{
  "model": "CTC audio transcriber",
  "input": "log_mel",
  "activation": "relu",
  "kernel_size": 5,
  "shampoo_beta": 0.99,
  "eps": 1e-08,
  "max_precond_dim": 1024,
  "one_sided": false,
  "adamw_lr_other_params": 0.00088,
  "epochs": 1.2,
  "warmup_steps": 100
}
Rows from block 5, named by matrix and row number. Each number is 500 + 50 x the weight over the matrix's rms, rounded and kept within 0 to 999. All counts start at 0. Numbers have three digits each.
# weight_hh_l0: LSTM recurrent weights (gates i, f, g, o stacked) (model.rnn.0.rnn.weight_hh_l0, 1024x256), inputs 0-63
weight_hh_l0.357:583581588456467561426484547522573475539467499472453475550535447588473456472477528451421490465537480473391463479535440501526509575551378559444445509483597463465466531485491554452368541374404444
weight_hh_l0.358:425572515577514574399454541506450526476529532530521508507573496528535532465549479430464431445470462489467507486493626504523552412564476420498479496529575458428469535543553543510555475493483549
weight_hh_l0.359:607565532606551488479507500462465464423459480551476524521478520490523447545456461488562610426514426475494499470425488553441481480487491442552488462490600480390498501512531494472499551625482592
weight_hh_l0.360:461527531512477555465556597475522473517522446502572440464475500535505436552554441477535532533513418489512471453538543448481481575506458457514495495526457503454505422497435442528487523549608583
weight_hh_l0.361:552481479453550529468513505450522468462526419509541498565425506511426511482420537543493542611459541506526480518440522477519392507519518464561483569452523566569431479590582562462500528480576521
weight_hh_l0.362:504499462616492512538537524526404468578473565450495497442505503476592566501411529476504500519467486490522643495414534487432530377472511503482554440540613482424470538481464437579544529592492526
weight_hh_l0.363:494451449587514485553422548604432594467424402508486489421527448533539493564486553453447574545549477531542515475468553526510567642457539499551626449418488490584551579564485485492525593480431509
weight_hh_l0.364:453530475538492551483469553610522557486491512520471534477421572481500473530389542477453498588507536548522461464485397551504476574480489537469522526501504588653436472491545469524573534454455486
weight_hh_l0.365:507449595539539582549461517536551438580496540561564489437499459471388424438357545563546582427601467520509582485501391556448488453444448549537509521442528450449622469445607587466473509581598500
weight_hh_l0.366:540604527556555542460492533539361450513466465494491414532550581537422511567494453515564438468507448467504399423466561483453504442440508459496538485580465487488548441537578529564580498524507465
weight_hh_l0.367:496482498542475473465516427466464504603435596557553594449545545510466481474473443485546510488493480535496490511491539500469658428548498547514503473561445539453534568364523514448538444565525494
weight_hh_l0.368:506515407476491541616484503503471455495512526706481432422527502505504496614434501393410508603535520446556511433432408456539500569482425437521523430483459468447473437544369514542540559565481469
weight_hh_l0.369:523520492538554500448395572475407454596489504447494390568523519492510541578532499520507441468533518505486554468500383534509491437527518476521489423525556495527528453447517416489595646418491536
weight_hh_l0.370:515490411593515496535507494559531539470375484430438524505470441546598530475528571499570535522491515415466461551449425438527445526487607480526577532417554626609443555473409497526465460552576522
weight_hh_l0.371:513560529549520476473468505495467533502489537528549622499468529560476571420507564570505542438443449472528499518466520499491536519509545583593450566507495529553533478534449534480492530572518545
weight_hh_l0.372:518398530487491504473526488557528514498569482484464466503518516492404612566451439595524450474437499462498493466397548443540397510436436538485530529577532478522465495577590386589510446528482433
weight_hh_l0.373:491556420433472489470388496559448459545576545541502503496518443552452544502492522448541614466472475507458518510413530482496521413418426627445576602563508516568492498478480451466524503415494538
weight_hh_l0.374:427593496439499429486403540434427479534499588533471477570475509429508503521505544538516562493554514413630491493435437450587514476489528520451440637489494474516569497512509503525581475504496447
weight_hh_l0.375:453548514450507492418565459538446477469449485545558504529503434515507364562536485511559547456513522451423503576553521487474502499515502556570515598539491558480500473500412485440531419487437421
weight_hh_l0.376:477458457538494520569481544579455450589471479511506551512416480540547470549470395485489512497511403490453544544411448514497508453551450556513518494469429511357501447438484423593495438509504515
weight_hh_l0.377:573562495461567556502525564485548480481463482428448434523512505552613559513567497508534422483561460586508559561557486479560466530512518557408534474559547508561511556455374428495456450502464421
weight_hh_l0.378:527458446464546453511537492568465483472474520524455481549460574608509472480507495555499549569450439462605442476526530504486444547480509527554445439527509498528515537543504460469601499547486428
weight_hh_l0.379:572542543511584449553573565595468557547552457466426521551418518496553436477541507511537539513562473546573530526565481539504496465401440549525504496504486557500544569485465549538621456463468491
weight_hh_l0.380:545566516478528510562591453564634463547449560441573549552423515494459479562562467498437495564570505541453565488493521501574469436447475489476453550440572440457442587528456503545557507530483472
weight_hh_l0.381:484505497527452525529504514478482481486535466464444528453437474494517502483586472584471487595539429526425425551531570521486533538536492462548479513552485509474557477435513503488544536507613469
weight_hh_l0.382:426451468584562510437512527564563454394474570524480526553532630607616496493445530537526504426430431501393585568515511454632529540525439399491401511433481509405420577448449530480530563443516505
weight_hh_l0.383:474552502460483512533569491516440491483523515511576478544481502505455453488465553516469545511512603533490562447530455491474477528553534567477457491492565462462456595527533544472461437517527563
weight_hh_l0.384:482464467542503474436508468572529442446455597530465502591572508444460457572490480483456456531497414473498445512396454558511500517527516497561530484485539533499496472534490440434518542476489447
weight_hh_l0.385:458517447513413509529511444453536582528463536499494512479433447534475450486464460502477510520450514450540434487488476496440539524504480517548499428528501538414494430550406468521538581542475404
weight_hh_l0.386:577568439461475508511549537478510521517504535444506497442482525481521459537507433551459548524430530526547515522502453547532450561530478571546479461535485437469549458485471502565476550463561542
weight_hh_l0.387:540462513520573506554577499478476443495544534534554478436509454400457499550467489458425534538548495467572461500419486435410455446417492471479492490609534588427463450538523495612541484535441530
weight_hh_l0.388:430648500413483491430489431494488483488464541566410383456499417442559569540430490460583397515452516422549468465493609472565461469572429436563518451507544585484518546543438442430484508521451394
weight_hh_l0.389:488500484578552453587406501487510540465636573457557542492504484509463575542561531488618542441464496557456473512538555430469508496518450542512488575562581492503567573473483525545585387449425545
weight_hh_l0.390:544443587502515486469495518504519497468573545548573463499533459493451551495511451489548515464516481538466509525478480498521436496435441546461501531502566521537518550495562398474534469441532475
weight_hh_l0.391:438621540562539566596545497564515514514579573630515607464418607448486319577391475523529505523641501497642441546580453574431379643433516636536612667462489513426487519375578451575643446491458421
weight_hh_l0.392:466528428559453570531419532572553578439432456496477401549518499467543531501526396543499449511409554424423571509390579592529456469575498530526429553472473560463525536543487455519414508509558446
weight_hh_l0.393:439427497480385531476515473504500453495407551501501366417411428615498482492569523558492483513558569398515555564466601553455422393480504417558515394545567485501521536519554525434486591551496497
weight_hh_l0.394:447562471460540488562521465490508499403472569576502501583476464505569487554576446446496498468454476506478472482469488543533444509439468507557452507458541436510523461539491539451455587541476476
weight_hh_l0.395:513459524509480449448535495464487466460526541547545471488471537427499501419429486466517527445369530449542420522565509470465413509453441405559539599557590480517535488516569522528570510547449561
weight_hh_l0.396:506479464485451548456424532536523517439477507457461477524499473527495542440460513541509539578607564487514443487621520516558437484468565530497517466517574603583537579483534567579609475547486508
weight_hh_l0.397:567484533441469547534528484556557498401503499582473472604457487415540445465576462505431547581572506461406498452482586463557514543410508422449460451524500434449467429474585489477444556543415547
weight_hh_l0.398:496545559481455531519577456474554524523476498576507530430430536464571512557461494535500513316527461477526567500504434503537437524454494508560532528523509513497561497470439483607501555513532437
weight_hh_l0.399:472575549475475502480401557513550528589474448465480486544560476571460473495509576542500466583481449455564425545432479493450427499457488534562524465533441423323400487583509533526579520408450592
weight_hh_l0.400:488541590535447501573493598458529494534469523514523494462527525438446434495447487500547481435428537514477539495496504524438506433492466514417417455561529502457532452537471468550502558534478439
weight_hh_l0.401:564479459538504441480446431485510446411469549494522527504536456417523482583473437431425480504480469510443499548536451476456438490529460516492497522537460473578535492476495462514480458558463512
weight_hh_l0.402:494484524475503447499488477557531497576495512498439559522472523590476497499450464487561469406433500574508481509603529517516545470553480488472434478564470593534411537457468497482537582461499513
weight_hh_l0.403:525482478542452530553469450580531546486480512437558484432590496480492526546456424562463516439538495537458445492580504508578459531484475480492566469522442507496494482468553548556526491493578536
weight_hh_l0.404:473505499596423514502466504483532508499463537434536483465443545603486501515485435519511478480549558454466426587389533494523505507468564461528452551467462560508573458511528429472522535500466533
weight_hh_l0.405:505516480500566530549489540566497554457522449562551393414480484473517439525483418477416462458502527485444521403473558460463469502464434526558467498542596501490539477411485526476555556612518409
weight_hh_l0.406:459479595578569539465538550563448514492531544430571553498532536539549523467439416459490578500571456473446544469505505429547555540424562538470501552541460448449510443479469535505493508511496536
weight_hh_l0.407:549505533471547522480549512478595451493484516579468501492440456547448484527374438428448582518391529558476457526514521452478500528463466420477576463473450468522503465463553533573511543416530478
weight_hh_l0.408:421469517466458539544389450546469508425491524471550470480525421505568510395531523518626483411440550435469442458519554517466453490531470494502454484536478526515540526437437491407483506515478545
weight_hh_l0.409:526530486492521546543491507478597495437539473446531562519538485520502478456550483478491478522571474476544551494455441429550570485466458519482582505447510454490489410495487449510552431413508469
weight_hh_l0.410:578518543536552552430490485497484451555434517522521557489487434479568491524492474416445498394537524505539526489446514476504598585495411483520457553507416556552483390559484440467610538506519444
weight_hh_l0.411:422466512598492475490492451562521491605427486469522532472559536471543495571429496484432403462645445540515432510480489396473493528537541530454514469512473566524467567405574517541569460569411521
weight_hh_l0.412:491567522506457459543505466540545507508556422490496455501447458502446489466499538553520574406502456525553453423451564486437505418510505437495566544508476508522457537470538547424517552562411439
weight_hh_l0.413:486544506510538450524522446457474501557415519472520465473608569547468586535520464530529520524483554426546481430452521455532501427511492438497464507486432564567484466502417480500511514509498528
weight_hh_l0.414:452593553541440471497486568613474394504463521550452561571558524536433441503489635417475503373449586487412440526588445492470504489575554535504423466414573397393429507529514420559481531453536505
weight_hh_l0.415:560594557557478611457463470570441494522518462502508482433515485474536450521528497480467439449536479529566434524511548520433521552492539505500486538546501539519524523448450508574523563454479422
weight_hh_l0.416:445468543495421525538425548524460561510487536510547498402540462421529493488503592516412531469541517540519455527494530485467480521426483540501474477513501453512530530407502532503472451548610436
weight_hh_l0.417:536525413510433452496512578461545560502537499468445446543407554475615610435610573482523441482502517542492589397466447502469589492496516392525567512430476535608471426540487469458522577467467457
weight_hh_l0.418:531515525533503416438540548505488490437452513454423559579460462558519503479554574473535499501508494441491544451575478434569475466559450489421488442555540492439540549541453505434464510404527532
weight_hh_l0.419:404472564466497429575489505406417523483608487538519501479459495500532453542585491524525555529494539444533513493445488548462431432448520408450539571493492466605512509532420427456446537467545521
weight_hh_l0.420:480444442583538528452483472520375495615441494508426619501609535451491576536535506422525493575458493541498553423490423406380535512433524577474565513517523533606461434437465605462591502600433480
weight_hh_l0.421:507530502424512500530517529505495528568473551445462417490540463475481553520533500541563515495484494482533469488433542548464515470423517432480441538558500549431507479546450539540614462566462539
weight_hh_l0.422:517552500499500549529534494514455438474376533587432427455431510418535466502458524524491539465504515432478624436422497419513559439474526463581529436413603473526464556448582490449581460518409522
weight_hh_l0.423:530471475496567465445561517493498529441476546480569403512576536493566442521548570464401459553400512463495419502616616480590418498469550361430520488550533451537545451494509593451412607530601466
weight_hh_l0.424:425458537482508523608549471554445514560530471431471498558506478508438456511537473535539538504550519473558412468479490433528502524507519461456561490509530517560519445517552497547549533467553464
weight_hh_l0.425:505458443458533517469489482536424493551585491450502582532470512485481444480502522538539464540448499439450474543485543447541519516554589543510527512440526567532497546484455504529468430453482553
weight_hh_l0.426:503531439474549408513569533504495489516493451553446619541530521520500527510515534490445491561505502525609444436477536532497434452428562548444483550475536517510507586493503591533514478581541548
weight_hh_l0.427:451561472458512464575525474516554453564526404524465523488437516493603388468566436519535529503473375467435411583448500581566431526461498506572543555457569423445472426450481588449486450481474532
weight_hh_l0.428:518543479463444628547465459475546464467421524559575171517470508581314478545451539363550484518464542486599518418437364423496445426548490525531489449586479540559477553435567506524408519508451549
weight_hh_l0.429:551468549488469468520469537609500485495507506637558505455591455447476414458496452441558495436612431449507542569552453570391547456491472606544541487509524462452513587498542569484438432421496492
weight_hh_l0.430:501473492483490478489510505583529412438499528500512383446470540468521542541466521480467537484556569459524504543567543527520525442468515505444501456516424481521450514511525602527435561506487463
weight_hh_l0.431:468539541497518471476535480548473457448422500600607424468491503499495510544416465387415457573539542402595537513527520531445553499441573533580562568560441515630477434473582511479484598582493566
weight_hh_l0.432:632522541516517563559566526509556524438455425466446360543483515449466549490515484464445521523460506567434491443547509430572525428543542534508428527507484491527487492578567586521587473527451534
weight_hh_l0.433:423555442498487571509510538500563535404479566641548450493474530465456466489517464485444576544488571557541516551479465577557469482533520509546541477545578471485514439533544460532517555528543512
weight_hh_l0.434:539499459515497500469508569552556525415492534470524541525476529537465540474550501557569433517516473556435523537535528519480444498512513596549524484473474528540499541513527459516492594563513475
weight_hh_l0.435:602522468481548569548536443474572561399572489540574392575469539480453464481526460452512603477490497480530492495515436442396480472519409457467576535536549469544428522464514526496490518523470537
weight_hh_l0.436:483530520466539501410577569553478488455507447477477486442404483451484538441481473432461517510448491521447473514516448467496398533531514584575502506410490468511509457496511526565514457521501538
weight_hh_l0.437:484513554530534549491599651553384405456485520579498449540484503469485532495467454531420450473558514472421546506486404473474407445541482638526545460543547476488483463431532534659436509478538558
weight_hh_l0.438:445517515507425514533534470541467541467522471546505453531543454459495535562555517517493529555433481461327472496560555545466434479440490421571490491434453453429509382517462580466507529473451463
weight_hh_l0.439:500586529556478500585454561533499550533543595536494440542527567543544492566487471406516499454558474442520490520543562427443665446486514560549557476476531529481459519522508466464550542582523403
weight_hh_l0.440:537460537451552478529556567521424539555510462494414576443390493488541446527553528478515540472573527545536478541540523455485489551466602595448540466493548568491511575446548530541517522533465468
weight_hh_l0.441:599451582495446556402528507461444458530576501459491615461433540449435530449401498428515528448444483508481498381402568527467341362458517377478433515444489538517445505542491542509429471513408465
weight_hh_l0.442:527514536520502543446511526521491518436502505418481402542559500539509510525525553534497492551554527480428480490537495509546484590536516511474468519450454502576451540436459533470498444553543519
weight_hh_l0.443:497553575508510459448547461401485508562497603487515652488520501549553489524533501475516508390501555521446528449489483459561564535456511543446495442494516544557431509494438485496422581446534466
weight_hh_l0.444:640490561447556466403388611487428548544467424484502588464483451549606338452546463565457450460366425418431466473455553476528474524503458496443522551460517448472487455504437541412495485589469409
weight_hh_l0.445:360461457558510444490547460477543458513529493527524501444430553567558534469449544467473517547516513508570590393446434531528520555503429540516533563415468594519460527452478481549432526483537445
weight_hh_l0.446:488577490520472545546540573526512460522430448548484518526439528486494399510454572441544517513501511547513515524485457432457547525439484493452438534521442500529440512467491497492593479458532467
weight_hh_l0.447:492547476591463520445492421525561495614507499513485449540484486553517449526426544451534511519625458495504544469491453468517413480519559432552531540617545594520504560491449440575597493389411469
weight_hh_l0.448:435519502563543456518515485551469461562513511565506548531442542516559569489513510536507418462525490495549403510563484504552562488489450521462467535563497558438547592527485508508548450557537528
weight_hh_l0.449:486540480475539496494515594522469504539537481425429558444364557472476555539511590454514573441429537501517621410504538435556508453386533538442444466506540508369454552505544489480432547541506548
weight_hh_l0.450:468483477506494470496494460480476462470427499555546543550506455433376482503505512520444522398510564562437461527574535453542575589542527548497508523613553475405409431472498521445488613519576536
weight_hh_l0.451:481524526477471484444443456549589541512450533474453495532497432478513497459468468413429519496495511454409544528459529493477473471524511538543557530533505576466537534536492460555472486494537439
weight_hh_l0.452:573535472492380507555598481571559551447474542551418469473465474535473713474477504532527571439477500462560528569513588560452522487378545505452533532498527544504445415545436518462508428591505518
weight_hh_l0.453:472457518444540466503553513542501611483417473519442439508424478461443406538516445442435523523591577504432546466480503499488397429467516561550584533476491525578472477529520458497429657498490477
weight_hh_l0.454:411531473493593430571556552499539532526550441485474516500485639518517552422484604364435525478576573585478437438502384542426583446584441525482477556472473563525433531493512469523603489487537437
weight_hh_l0.455:420531505563530486492522507491429545545497562546559552487579506523442507543460463511474500468521439440587394472469526446541518565565519550540589553542447554504444470516513552577453480449403545
weight_hh_l0.456:411452526604466476480476408514522467489479470588491546486515505445543513464454549532446619498508561570580462519546453437520445409496386533510580472479535541602525551554515522528507466496505473
weight_hh_l0.457:388556528497435508528492487498496548472455532457437549539570493577458536401533416576485471491488513496412486538429553490553517492521505396516572452549520484486565500557455543505491457604516454
weight_hh_l0.458:409488488441506478511489547555509539511546530463494408570488431524434528475520475537470511471518509454471484431537429385535535450518536522531516517504478488541559508521456458578565457474596502
weight_hh_l0.459:501472459485536425431519512541581451571523455365597570558373555481558442509499499487484475527526515551513471544489517511540454536481564480576485452519533445344533509507580494488504514457493520
weight_hh_l0.460:532506473448519564504429477484504502452536523565484460444469527473482368477504539474488544513429431464452567534435561483535488561493444629494547471549579569498542491489481417409465542505510456
weight_hh_l0.461:508486502485522531549425517522463470429576519369596430465557524458513447601529508435465498476552502539551556506540513507458511527535568530568489491566579414310542475452447478501506492527500582
weight_hh_l0.462:591513470535548617492452558397405478442537524489506469594506452497535554506534439448455423482514444518474516468453561463442505538619538414560462409539540500469459486549405562407449466489531555
weight_hh_l0.463:490484531548534522431480429491485443441470471415500476564423507454450456506535558412533493478419530546457487434440542484489482593563495560435513488511466500448502545568563464570480526561501520
weight_hh_l0.464:588496533552518477500514551529514487505472484408494463558467507553473470458447564495559509478447440489641414556489458550531463560471476499406538546413489519509514536451455428446540536387455493
weight_hh_l0.465:522534526548456491421530508566495548524540495503537471508424568517387515455438561447440555467521533536515515420484448488451486559538514496407468516489473495502452456519514564511565427506464496
weight_hh_l0.466:452483503551543471571530579513508478469455475544553524504508484456518581466492585549603553569514592474585546493499511536470538528474498438481517486538505435513450458430595579494463552507449488
weight_hh_l0.467:629542497511496425398542525567456508496430452405526440604436550438569549529418560435449410517522468521481502515529448540534544557555405540569504569533550486529616468508522419465433480453479456
weight_hh_l0.468:465540567517529539554580535578580490410553427494538454493424470491474537550472553589434509557493552510475565439562440487435471373452494548525542558490396427569480425532546584570435551496573486
weight_hh_l0.469:395585570591476477611431479525568489474435551581461412516440533514454496506487391506552539465563463478585551444535582412462453616598442551610579552462560492551503435405564379552625498475429423
weight_hh_l0.470:396593535513432518512497479467445465482483584395517420476500472451573440465550507553546456564547566440495527505418568529422515496430447508552534520500588570634509449461532426498517536498512458
weight_hh_l0.471:532570489591522456452470409516497457505452427478465380454371460414599495476496436550366572499546538426525467436579436487518449426503539479489652544421418467548518404484572544498567612451547489
weight_hh_l0.472:541514427511536457483487551534402484563531476514471428413529586541456377548570474486425472549536421537492563477528513554397526440502463540530446529475422491448482563481540491545529467532500476
weight_hh_l0.473:423545498494512508568444517518417519551446431444449489518461542564547458439565492460523512453439483417409401477522444557433527628447463540506559551589526546518406472449478396464478598542514495
weight_hh_l0.474:581436479476428489473454479420466408456486603446444666384506451436507481590591475441556472390457518446564526634490492391539499494413516551454554509544548459466493530512471468517559361472469563
weight_hh_l0.475:468439479526528389559571488587524475501448550578485442538465489546537530543571500416462426474453589449489423558545457519504474606482516466438459485466536583485536521467489560528499501472473445
weight_hh_l0.476:453534519545496469482522516470473521482507532525464428511555581515378571408462512554503488495523459489449480535557499519509556518500474573560537553543517429611426472511552467444605509562543460
weight_hh_l0.477:537482523463487501536449459509522553530589555546460445441495515542591508568556441587566523465503533586567404430565390539477514521394399575475561598586504450389530474427411525513547595512460480
weight_hh_l0.478:529533534489558439498490541566432556472543453549479518448428529432514509457366518603443531610471508568576506427477477561534435460421464478484567539553504437583584453535589529564561604491466509
weight_hh_l0.479:453574526596531512482510524463483523447575518477498472550533507449486570513562496474464540521489507514498468473377544486529461502455456488511445529488516532440523498532474579560521447587508427
weight_hh_l0.480:523544404488499472429564505539602534598501501489488532457462449480467523567505567543498508563497535445500468465446498525439556458486442465459566553430465601531530538493486614489568478516587545
weight_hh_l0.481:407477519464410532549564435568488401557550607484508441454453497431505596451538585480551533444537415456421384567456476456484640470584545548433523540585416594498481488407469511512458518454477549
weight_hh_l0.482:449451513482525497482567531565570536531475568490562538486493523559539614502487518480470484504521540391506506491518516536476467456504577449442438456435582564592545539420441468538429424514586498
weight_hh_l0.483:477505498495552463449430459427526431448561507524488513496545532513555467525485518535494547482579531540483533457545481491499439441440469475475543477586503571477537537479427551488486458466547398
weight_hh_l0.484:453561455512491533497503519533435435428577496546535427571466554420497542446468470499508507547573533462615618497418477520552464428444537502492490517506449473606575533484522514516436581452469428
weight_hh_l0.485:532467422564527495525566505528535522451441475525458454584486568532415507459459447453514462599460462497526592521528513435479436485503477482543472437568523535447526435448507525603513505549506530
weight_hh_l0.486:501444514479385488456565451538546532502452484510465510520491455540470466516477513543457535495413480454354409426591527535554430525464501500505529439469507444521482457511450570487579551502422507
weight_hh_l0.487:533457408444530554508422543544471579528493468470470492466424534534546498551556541555581443601494530520480430466509472441546553492502539444525534501524518443463552568573492572493483505570488433
weight_hh_l0.488:476502461542468470509541406556520473524532549482470448563479449506465486435436477548548532558484484439569537477490490484494493513404535529562438538497552522469467530404486493485406506483543579
weight_hh_l0.489:530577482490496501528537511547348535489467551543413457428471521543502485483511428494460440427521410513495542557537599460453506499490442427548521483418374603532460516552525434540489448568463504
weight_hh_l0.490:552527511508552476489461485472429518429572487466539533452413508523513359489533451561500507496472519519512629571554561424477495549442447538481500563520528517428478553562556585485429530478572457
weight_hh_l0.491:461575534497461403449515438538497453486525436588500473504539423502459482502455555451517456556449516516585511529385487477519539525526503542618523505520531436431478471522538525521422496454495476
weight_hh_l0.492:433578458506510446565491551427540460464424529467469536536500516496635463577531552604435546482616509456559508426443521435516537481343530455486604535485530544487500525500518591491506388503462491
weight_hh_l0.493:523456454461450434465442452522425536500423514533553465498531492519483433530543561486518560498472435482578471557418484525467494439454572536535552532473480543576454449502465545484531510472453532
weight_hh_l0.494:558444479493477491441445447480399468430410566533531479468472482504446507482466571470587490488529428483432489498543572550479569443529518512498481504594544534482512563446440512451507474514427405
weight_hh_l0.495:557503534550532413461487505436472414469542559525434405498490532454438432420438543422533524456537496445472521566384529577473487490524530488434551536520446446558522581476555357452388565477467531
weight_hh_l0.496:500562531522482567479526434423479529454525436492475556453422434495523489428520556575572524559522558482429521489459511431524460521512481393499496518483477542394548426499412485533529561454495401
weight_hh_l0.497:476512387546516495540570593506539520562546508497522574480413457479495416512473585517547562441562511535416585501470459509576544498465554471456578493413498465426428423536490495564498558468494547
weight_hh_l0.498:437497490526504543422553526536563572556422516455547510488422489475461462447516535460508556458473664423507472513447469485537513496462583587523479503531484521433430509516430455487482494498435489
weight_hh_l0.499:499477425759460556491580586508471530548539531610592623496542539540545444438258433404477552531630418641645528484462423464476440452536525458457496404595502563526507521429508460480553473624568460
weight_hh_l0.500:499477456515475518397552534525519520461516528469484493480468514517474383588515537466477530440465495455476457487492548463466454469444459491534510551493573444529543481439437522435494554506496557
weight_hh_l0.501:547424569500534504492545505475531438364530527513461557407556494539487502529539517510529609508556538426478506526565511501519476501426400541433598641513536489468505530464445465486546479477561460
weight_hh_l0.502:577565496532556392505513577478541447492490527438491515568491566535534522422469507438546460460510459497559469577402547505538537524569547559487510479561526481463495516528573479523428418548385505
weight_hh_l0.503:446540514534523509532475549460610514527565455526496405496483518502525562454478563480492425482528481557499520561448511550502554554491460452549536477583455459436570487497479435515460473457574406
weight_hh_l0.504:519500484486585488557586525561489554413541490478542532439579487526484502461425498486447424513472536547506505458423516485535562503523563461467524525507593468618531484431535511486421570552533363
weight_hh_l0.505:549531488561521436493528464475456525444472458472527472452505528469491507471563446546458485443473439465511474511480540482464487458499476511493478458467512416486477518417466437519457465482521517
weight_hh_l0.506:546527456507526419538416520531460468518508519482468466451493472455503534513528545584581505437490474575490446468478566513463484524587519400570511505486548496422461468496571469548542517571561464
weight_hh_l0.507:521504527513587490513458458582623504494486577519515426489416504508523434470489494481414521529542407504482428511599482397487622523489478467478462559485529428451443499526466514414600472485452421
weight_hh_l0.508:519529484513533502522476468441556482543502524556511458455512491477475444465420532550463505430532524424508426488520412562523338481475465497521526581536437470478418476492508527509500561469514470
weight_hh_l0.509:602515554569563547565526473518541452535554480458508619554519501488582426606497476540496410463513478519417550464475489465557481533437480464521542459477565513392453488456518500444475554504590540
weight_hh_l0.510:406482508530502469476546479519532442386506496464453574530518421498474441508457506590445531426563491568532605501475444558470497396449518496466538587497526527524537492451537541574507514617466445
weight_hh_l0.511:495523418461583528547510482578485508540446448470525533420433535610520439476527514371503560447526505573549513417581543498497508508485526538551561432524457504500534504408483534516473510484479486
weight_hh_l0.512:452543533489555423472497551479487480479475451537478525488502510504454447504442507471486458494614404444382517576512581528486582470494533628447499451447434522479472451530417512454546568556490464
weight_hh_l0.513:507474477532431491435558504529531555484522465412424437477576475504551511492487513549628487562464477507501534573420547469514528499453490544406545444497594503501531520474555429457482473535507436
weight_hh_l0.514:474557516513485551465504540491488433449486494562565524519533477473522557430459477451505472471476470533470525480567573541452516551468510559495474470535551473450533463465516511499544536457575535
weight_hh_l0.515:465607566472485379433451464526480552520536535445437747456446405473498460534581564535542456449441530452497519471520516552475399555512535532596499521431493533455477531516558510427442482510374545
weight_hh_l0.516:513423480520531510460566473498513535500493493464481461438478523490468453456488478449535506472505456527476450458535573458447483536536485561404486523549469443432452482524511518502492468512481567
weight_hh_l0.517:444467550484501388537502463541491481575457571527542575558516572426456541489402418526518535421557452487426498464421521434526517532447534449506451477537518508440470489430467561440626477461619468
weight_hh_l0.518:430435426511461431460463506458488477457537507432526493453493539530486574523635462604556566447526521447547423381486515530526515547399580456519551515485523496574542562538456561481450440537472528
weight_hh_l0.519:434530393526537551385483532444549551479469465445433497535424454482483470486504458510400552453517514502428512455517589457523500577562479517472553521503451533403583526425475480450553547496503420
weight_hh_l0.520:526518518557520552479538494514469541538526557424556482492419459422482573516477556539464510526535505527533542528500520504426514566525512433456445464539474493419523500482511409515591565525491538
weight_hh_l0.521:587442465538501513526448417466467516469559510433488535439521592432501448541459517494455519463560487534485524538486475533442551495426436566500435520465531488557451574499462512534495509450550460
weight_hh_l0.522:513413444492477474560531412564443510512539416446537515550365491492536558488561587472568428555583577534571437493503479524519557461547549508533516465444496507604505535499491572527505469397466560
weight_hh_l0.523:503540542547540481513460430511547517570469497532551512569555559453508524516456550493491502575524509564562491494564393519529600468454422439518557529531451452508492412500454481518429577402483416
weight_hh_l0.524:452466480495461554514421448426590564591558549572549736521460501461532564584474610447469464526572548495622464532595442543504524508480561491496520419434393545537504575512412501548551474428538505
weight_hh_l0.525:547553471530533530454504518515432513430568562574476510521513560545463456455444464477519533494490414465499541457532488557432471489464497486473523523500554555509516521442479362526476522466510498
weight_hh_l0.526:496425472527400555518467447522559522580581538533525560464528449572515566456525472540477563549488546513528585513546463478481463478487450508587405576552486491513455545504564487551480550487515510
weight_hh_l0.527:378444574469430554528484495546597505495442502460521565552416490519559482426588466469506391566496585467615513464420474552445569542475503767501508585486508452482567479444566389492412531546491434
weight_hh_l0.528:571565507513599500560525470508498478469492577523451546542462467539512472512429476490603540481551490466436403546477485423541501451584503524545542538536491510542486555431515481458647464541517490
weight_hh_l0.529:526518525449508499357450411578447521428507460491471352586462457519439508478645510515601524432412596553367427483598548447549485441444638591481537546496570478547449487591514584397540449525445502
weight_hh_l0.530:595500541441465568384456476493559541513509527405446447429512533564495525471475512562532518502422512553489575547439417525558504497549516559505455493482462457543520462532574449503520498548474554
weight_hh_l0.531:606558476544441518548470494461544510568542506605439443560418465493449432562433524449497524519550472486507539546576451481541513559471419377470488551445455533446512566487500483539511446508420467
weight_hh_l0.532:453449459577519483529509542511503543498604512504561514452548444495454574478499559444590488452472562511565512552458458523422516563472478505469536505482519489462463547472453498463513498454522437
weight_hh_l0.533:546471603560450498389489532513431481552501498538484485482502492547433517514447434454581519520471561524522393525578509533432528447562562446505493432484528501489580486472520506556502409556523403
weight_hh_l0.534:548461433464524515564426456414539533492503514340488414451536523563458522509512508468475481515423546537574485510516538550449413529434522473537456436474538458486445435459459515492529416472546579
weight_hh_l0.535:428543585420502508449499552569469479497578509426455495533506470580525445423499418456546511532457549485520430466578525502525495564479528563500506527568529502513541529525495433479516410449481483
weight_hh_l0.536:490440476419471533490485506497471520535516517456496578494454424539513515552506527481521470542475548471459537598523453556541525512544533494492479430487551495424557416489516552492546512541487484
weight_hh_l0.537:529501485473450522531440477403493516473501452460524478545562560512464544494482495541560555445557491488524454545500542490534516511569452407381447582517457490445555525531563448496378510437523466
weight_hh_l0.538:406448531482466520495484585551508509514532487426528445498478551596434472491451559425487551435476569510559462475472553521543511525534449528469440484557489447555445523470547554568527464461593517
weight_hh_l0.539:441520560535529565553412559504468447603546506552500427489493461537402461463418512525503565585428450555583482481470476510401511505570499439461547509595561531443465498468532531565524471505474498
weight_hh_l0.540:684508534495498549612541507512460417518363439502566487564572438562569457458533464442575478434503586456496499480444491512446524593530528548477427450506533389502420497490524489572489451481432559
weight_hh_l0.541:377455458545453489592426500489497515456480478526541465487540489548473447464467555525576467550501481428564448488600426474481487445456551474566463487536520582538452556527485517514536592484608482
weight_hh_l0.542:457501541480495573517491489495397552506487604404464468490464474551521559489449495464520435490527493476562431522556490498562519469544479511495449595435475505577532449444524513555399474450504399
weight_hh_l0.543:392470434487575474475484442506409455502529576565478583466515524479521454450513546598520437503436466483618561490545565475536497528499410446495557472522446486485509538489427554481521492520491428
weight_hh_l0.544:498495477526460514454552486459511464538543433478471475464504525467546456569479506426446506467532463497533521517479444546507492456501580489562469426491465551546490480533469499511460454571584563
weight_hh_l0.545:515589464514550495479546494486401465539539449406487558547435447500506510507442467533507495563511457407528568451460546483566541514472512480504533548529471493454485419528480549499503537451568425
weight_hh_l0.546:510530566544443408538531425462478481431495503459445523529500502541425530498531617513514560549479518483507427488553552505520443549482465565484543469530549512571501471566397498418509513549540509
weight_hh_l0.547:404609543471427484564494510512509501493510453544512599435471492496469498505484544460541575594503451505510540415389553592550481518422479458455504451519499550455542508588460408488364465536503477
weight_hh_l0.548:508547519562445446506515410497505524611447459581471455433514483507490535545450506517507493426538555507469455495477439531439466480520465475444495523546426571495459610509538491544383521485514406
weight_hh_l0.549:478498549544455451485527512561565503476516544516528430465505485480494439469535531489446460427490470457463523575552566457513505409464534419494488566497477492554509528474440451542512540586624513
weight_hh_l0.550:392455555499423604502536516439523562542483508609496366470534463602460484561499432425495497422526548440437584545464446544493492457611430389397464565491418405364540477457564557535474491501493485
weight_hh_l0.551:511526484561543508510455455540493437450483548503505467478455550529527549491546577450534489571520447455492534525498472506532511480527498456497514514440551464459489510527515471516544452503464521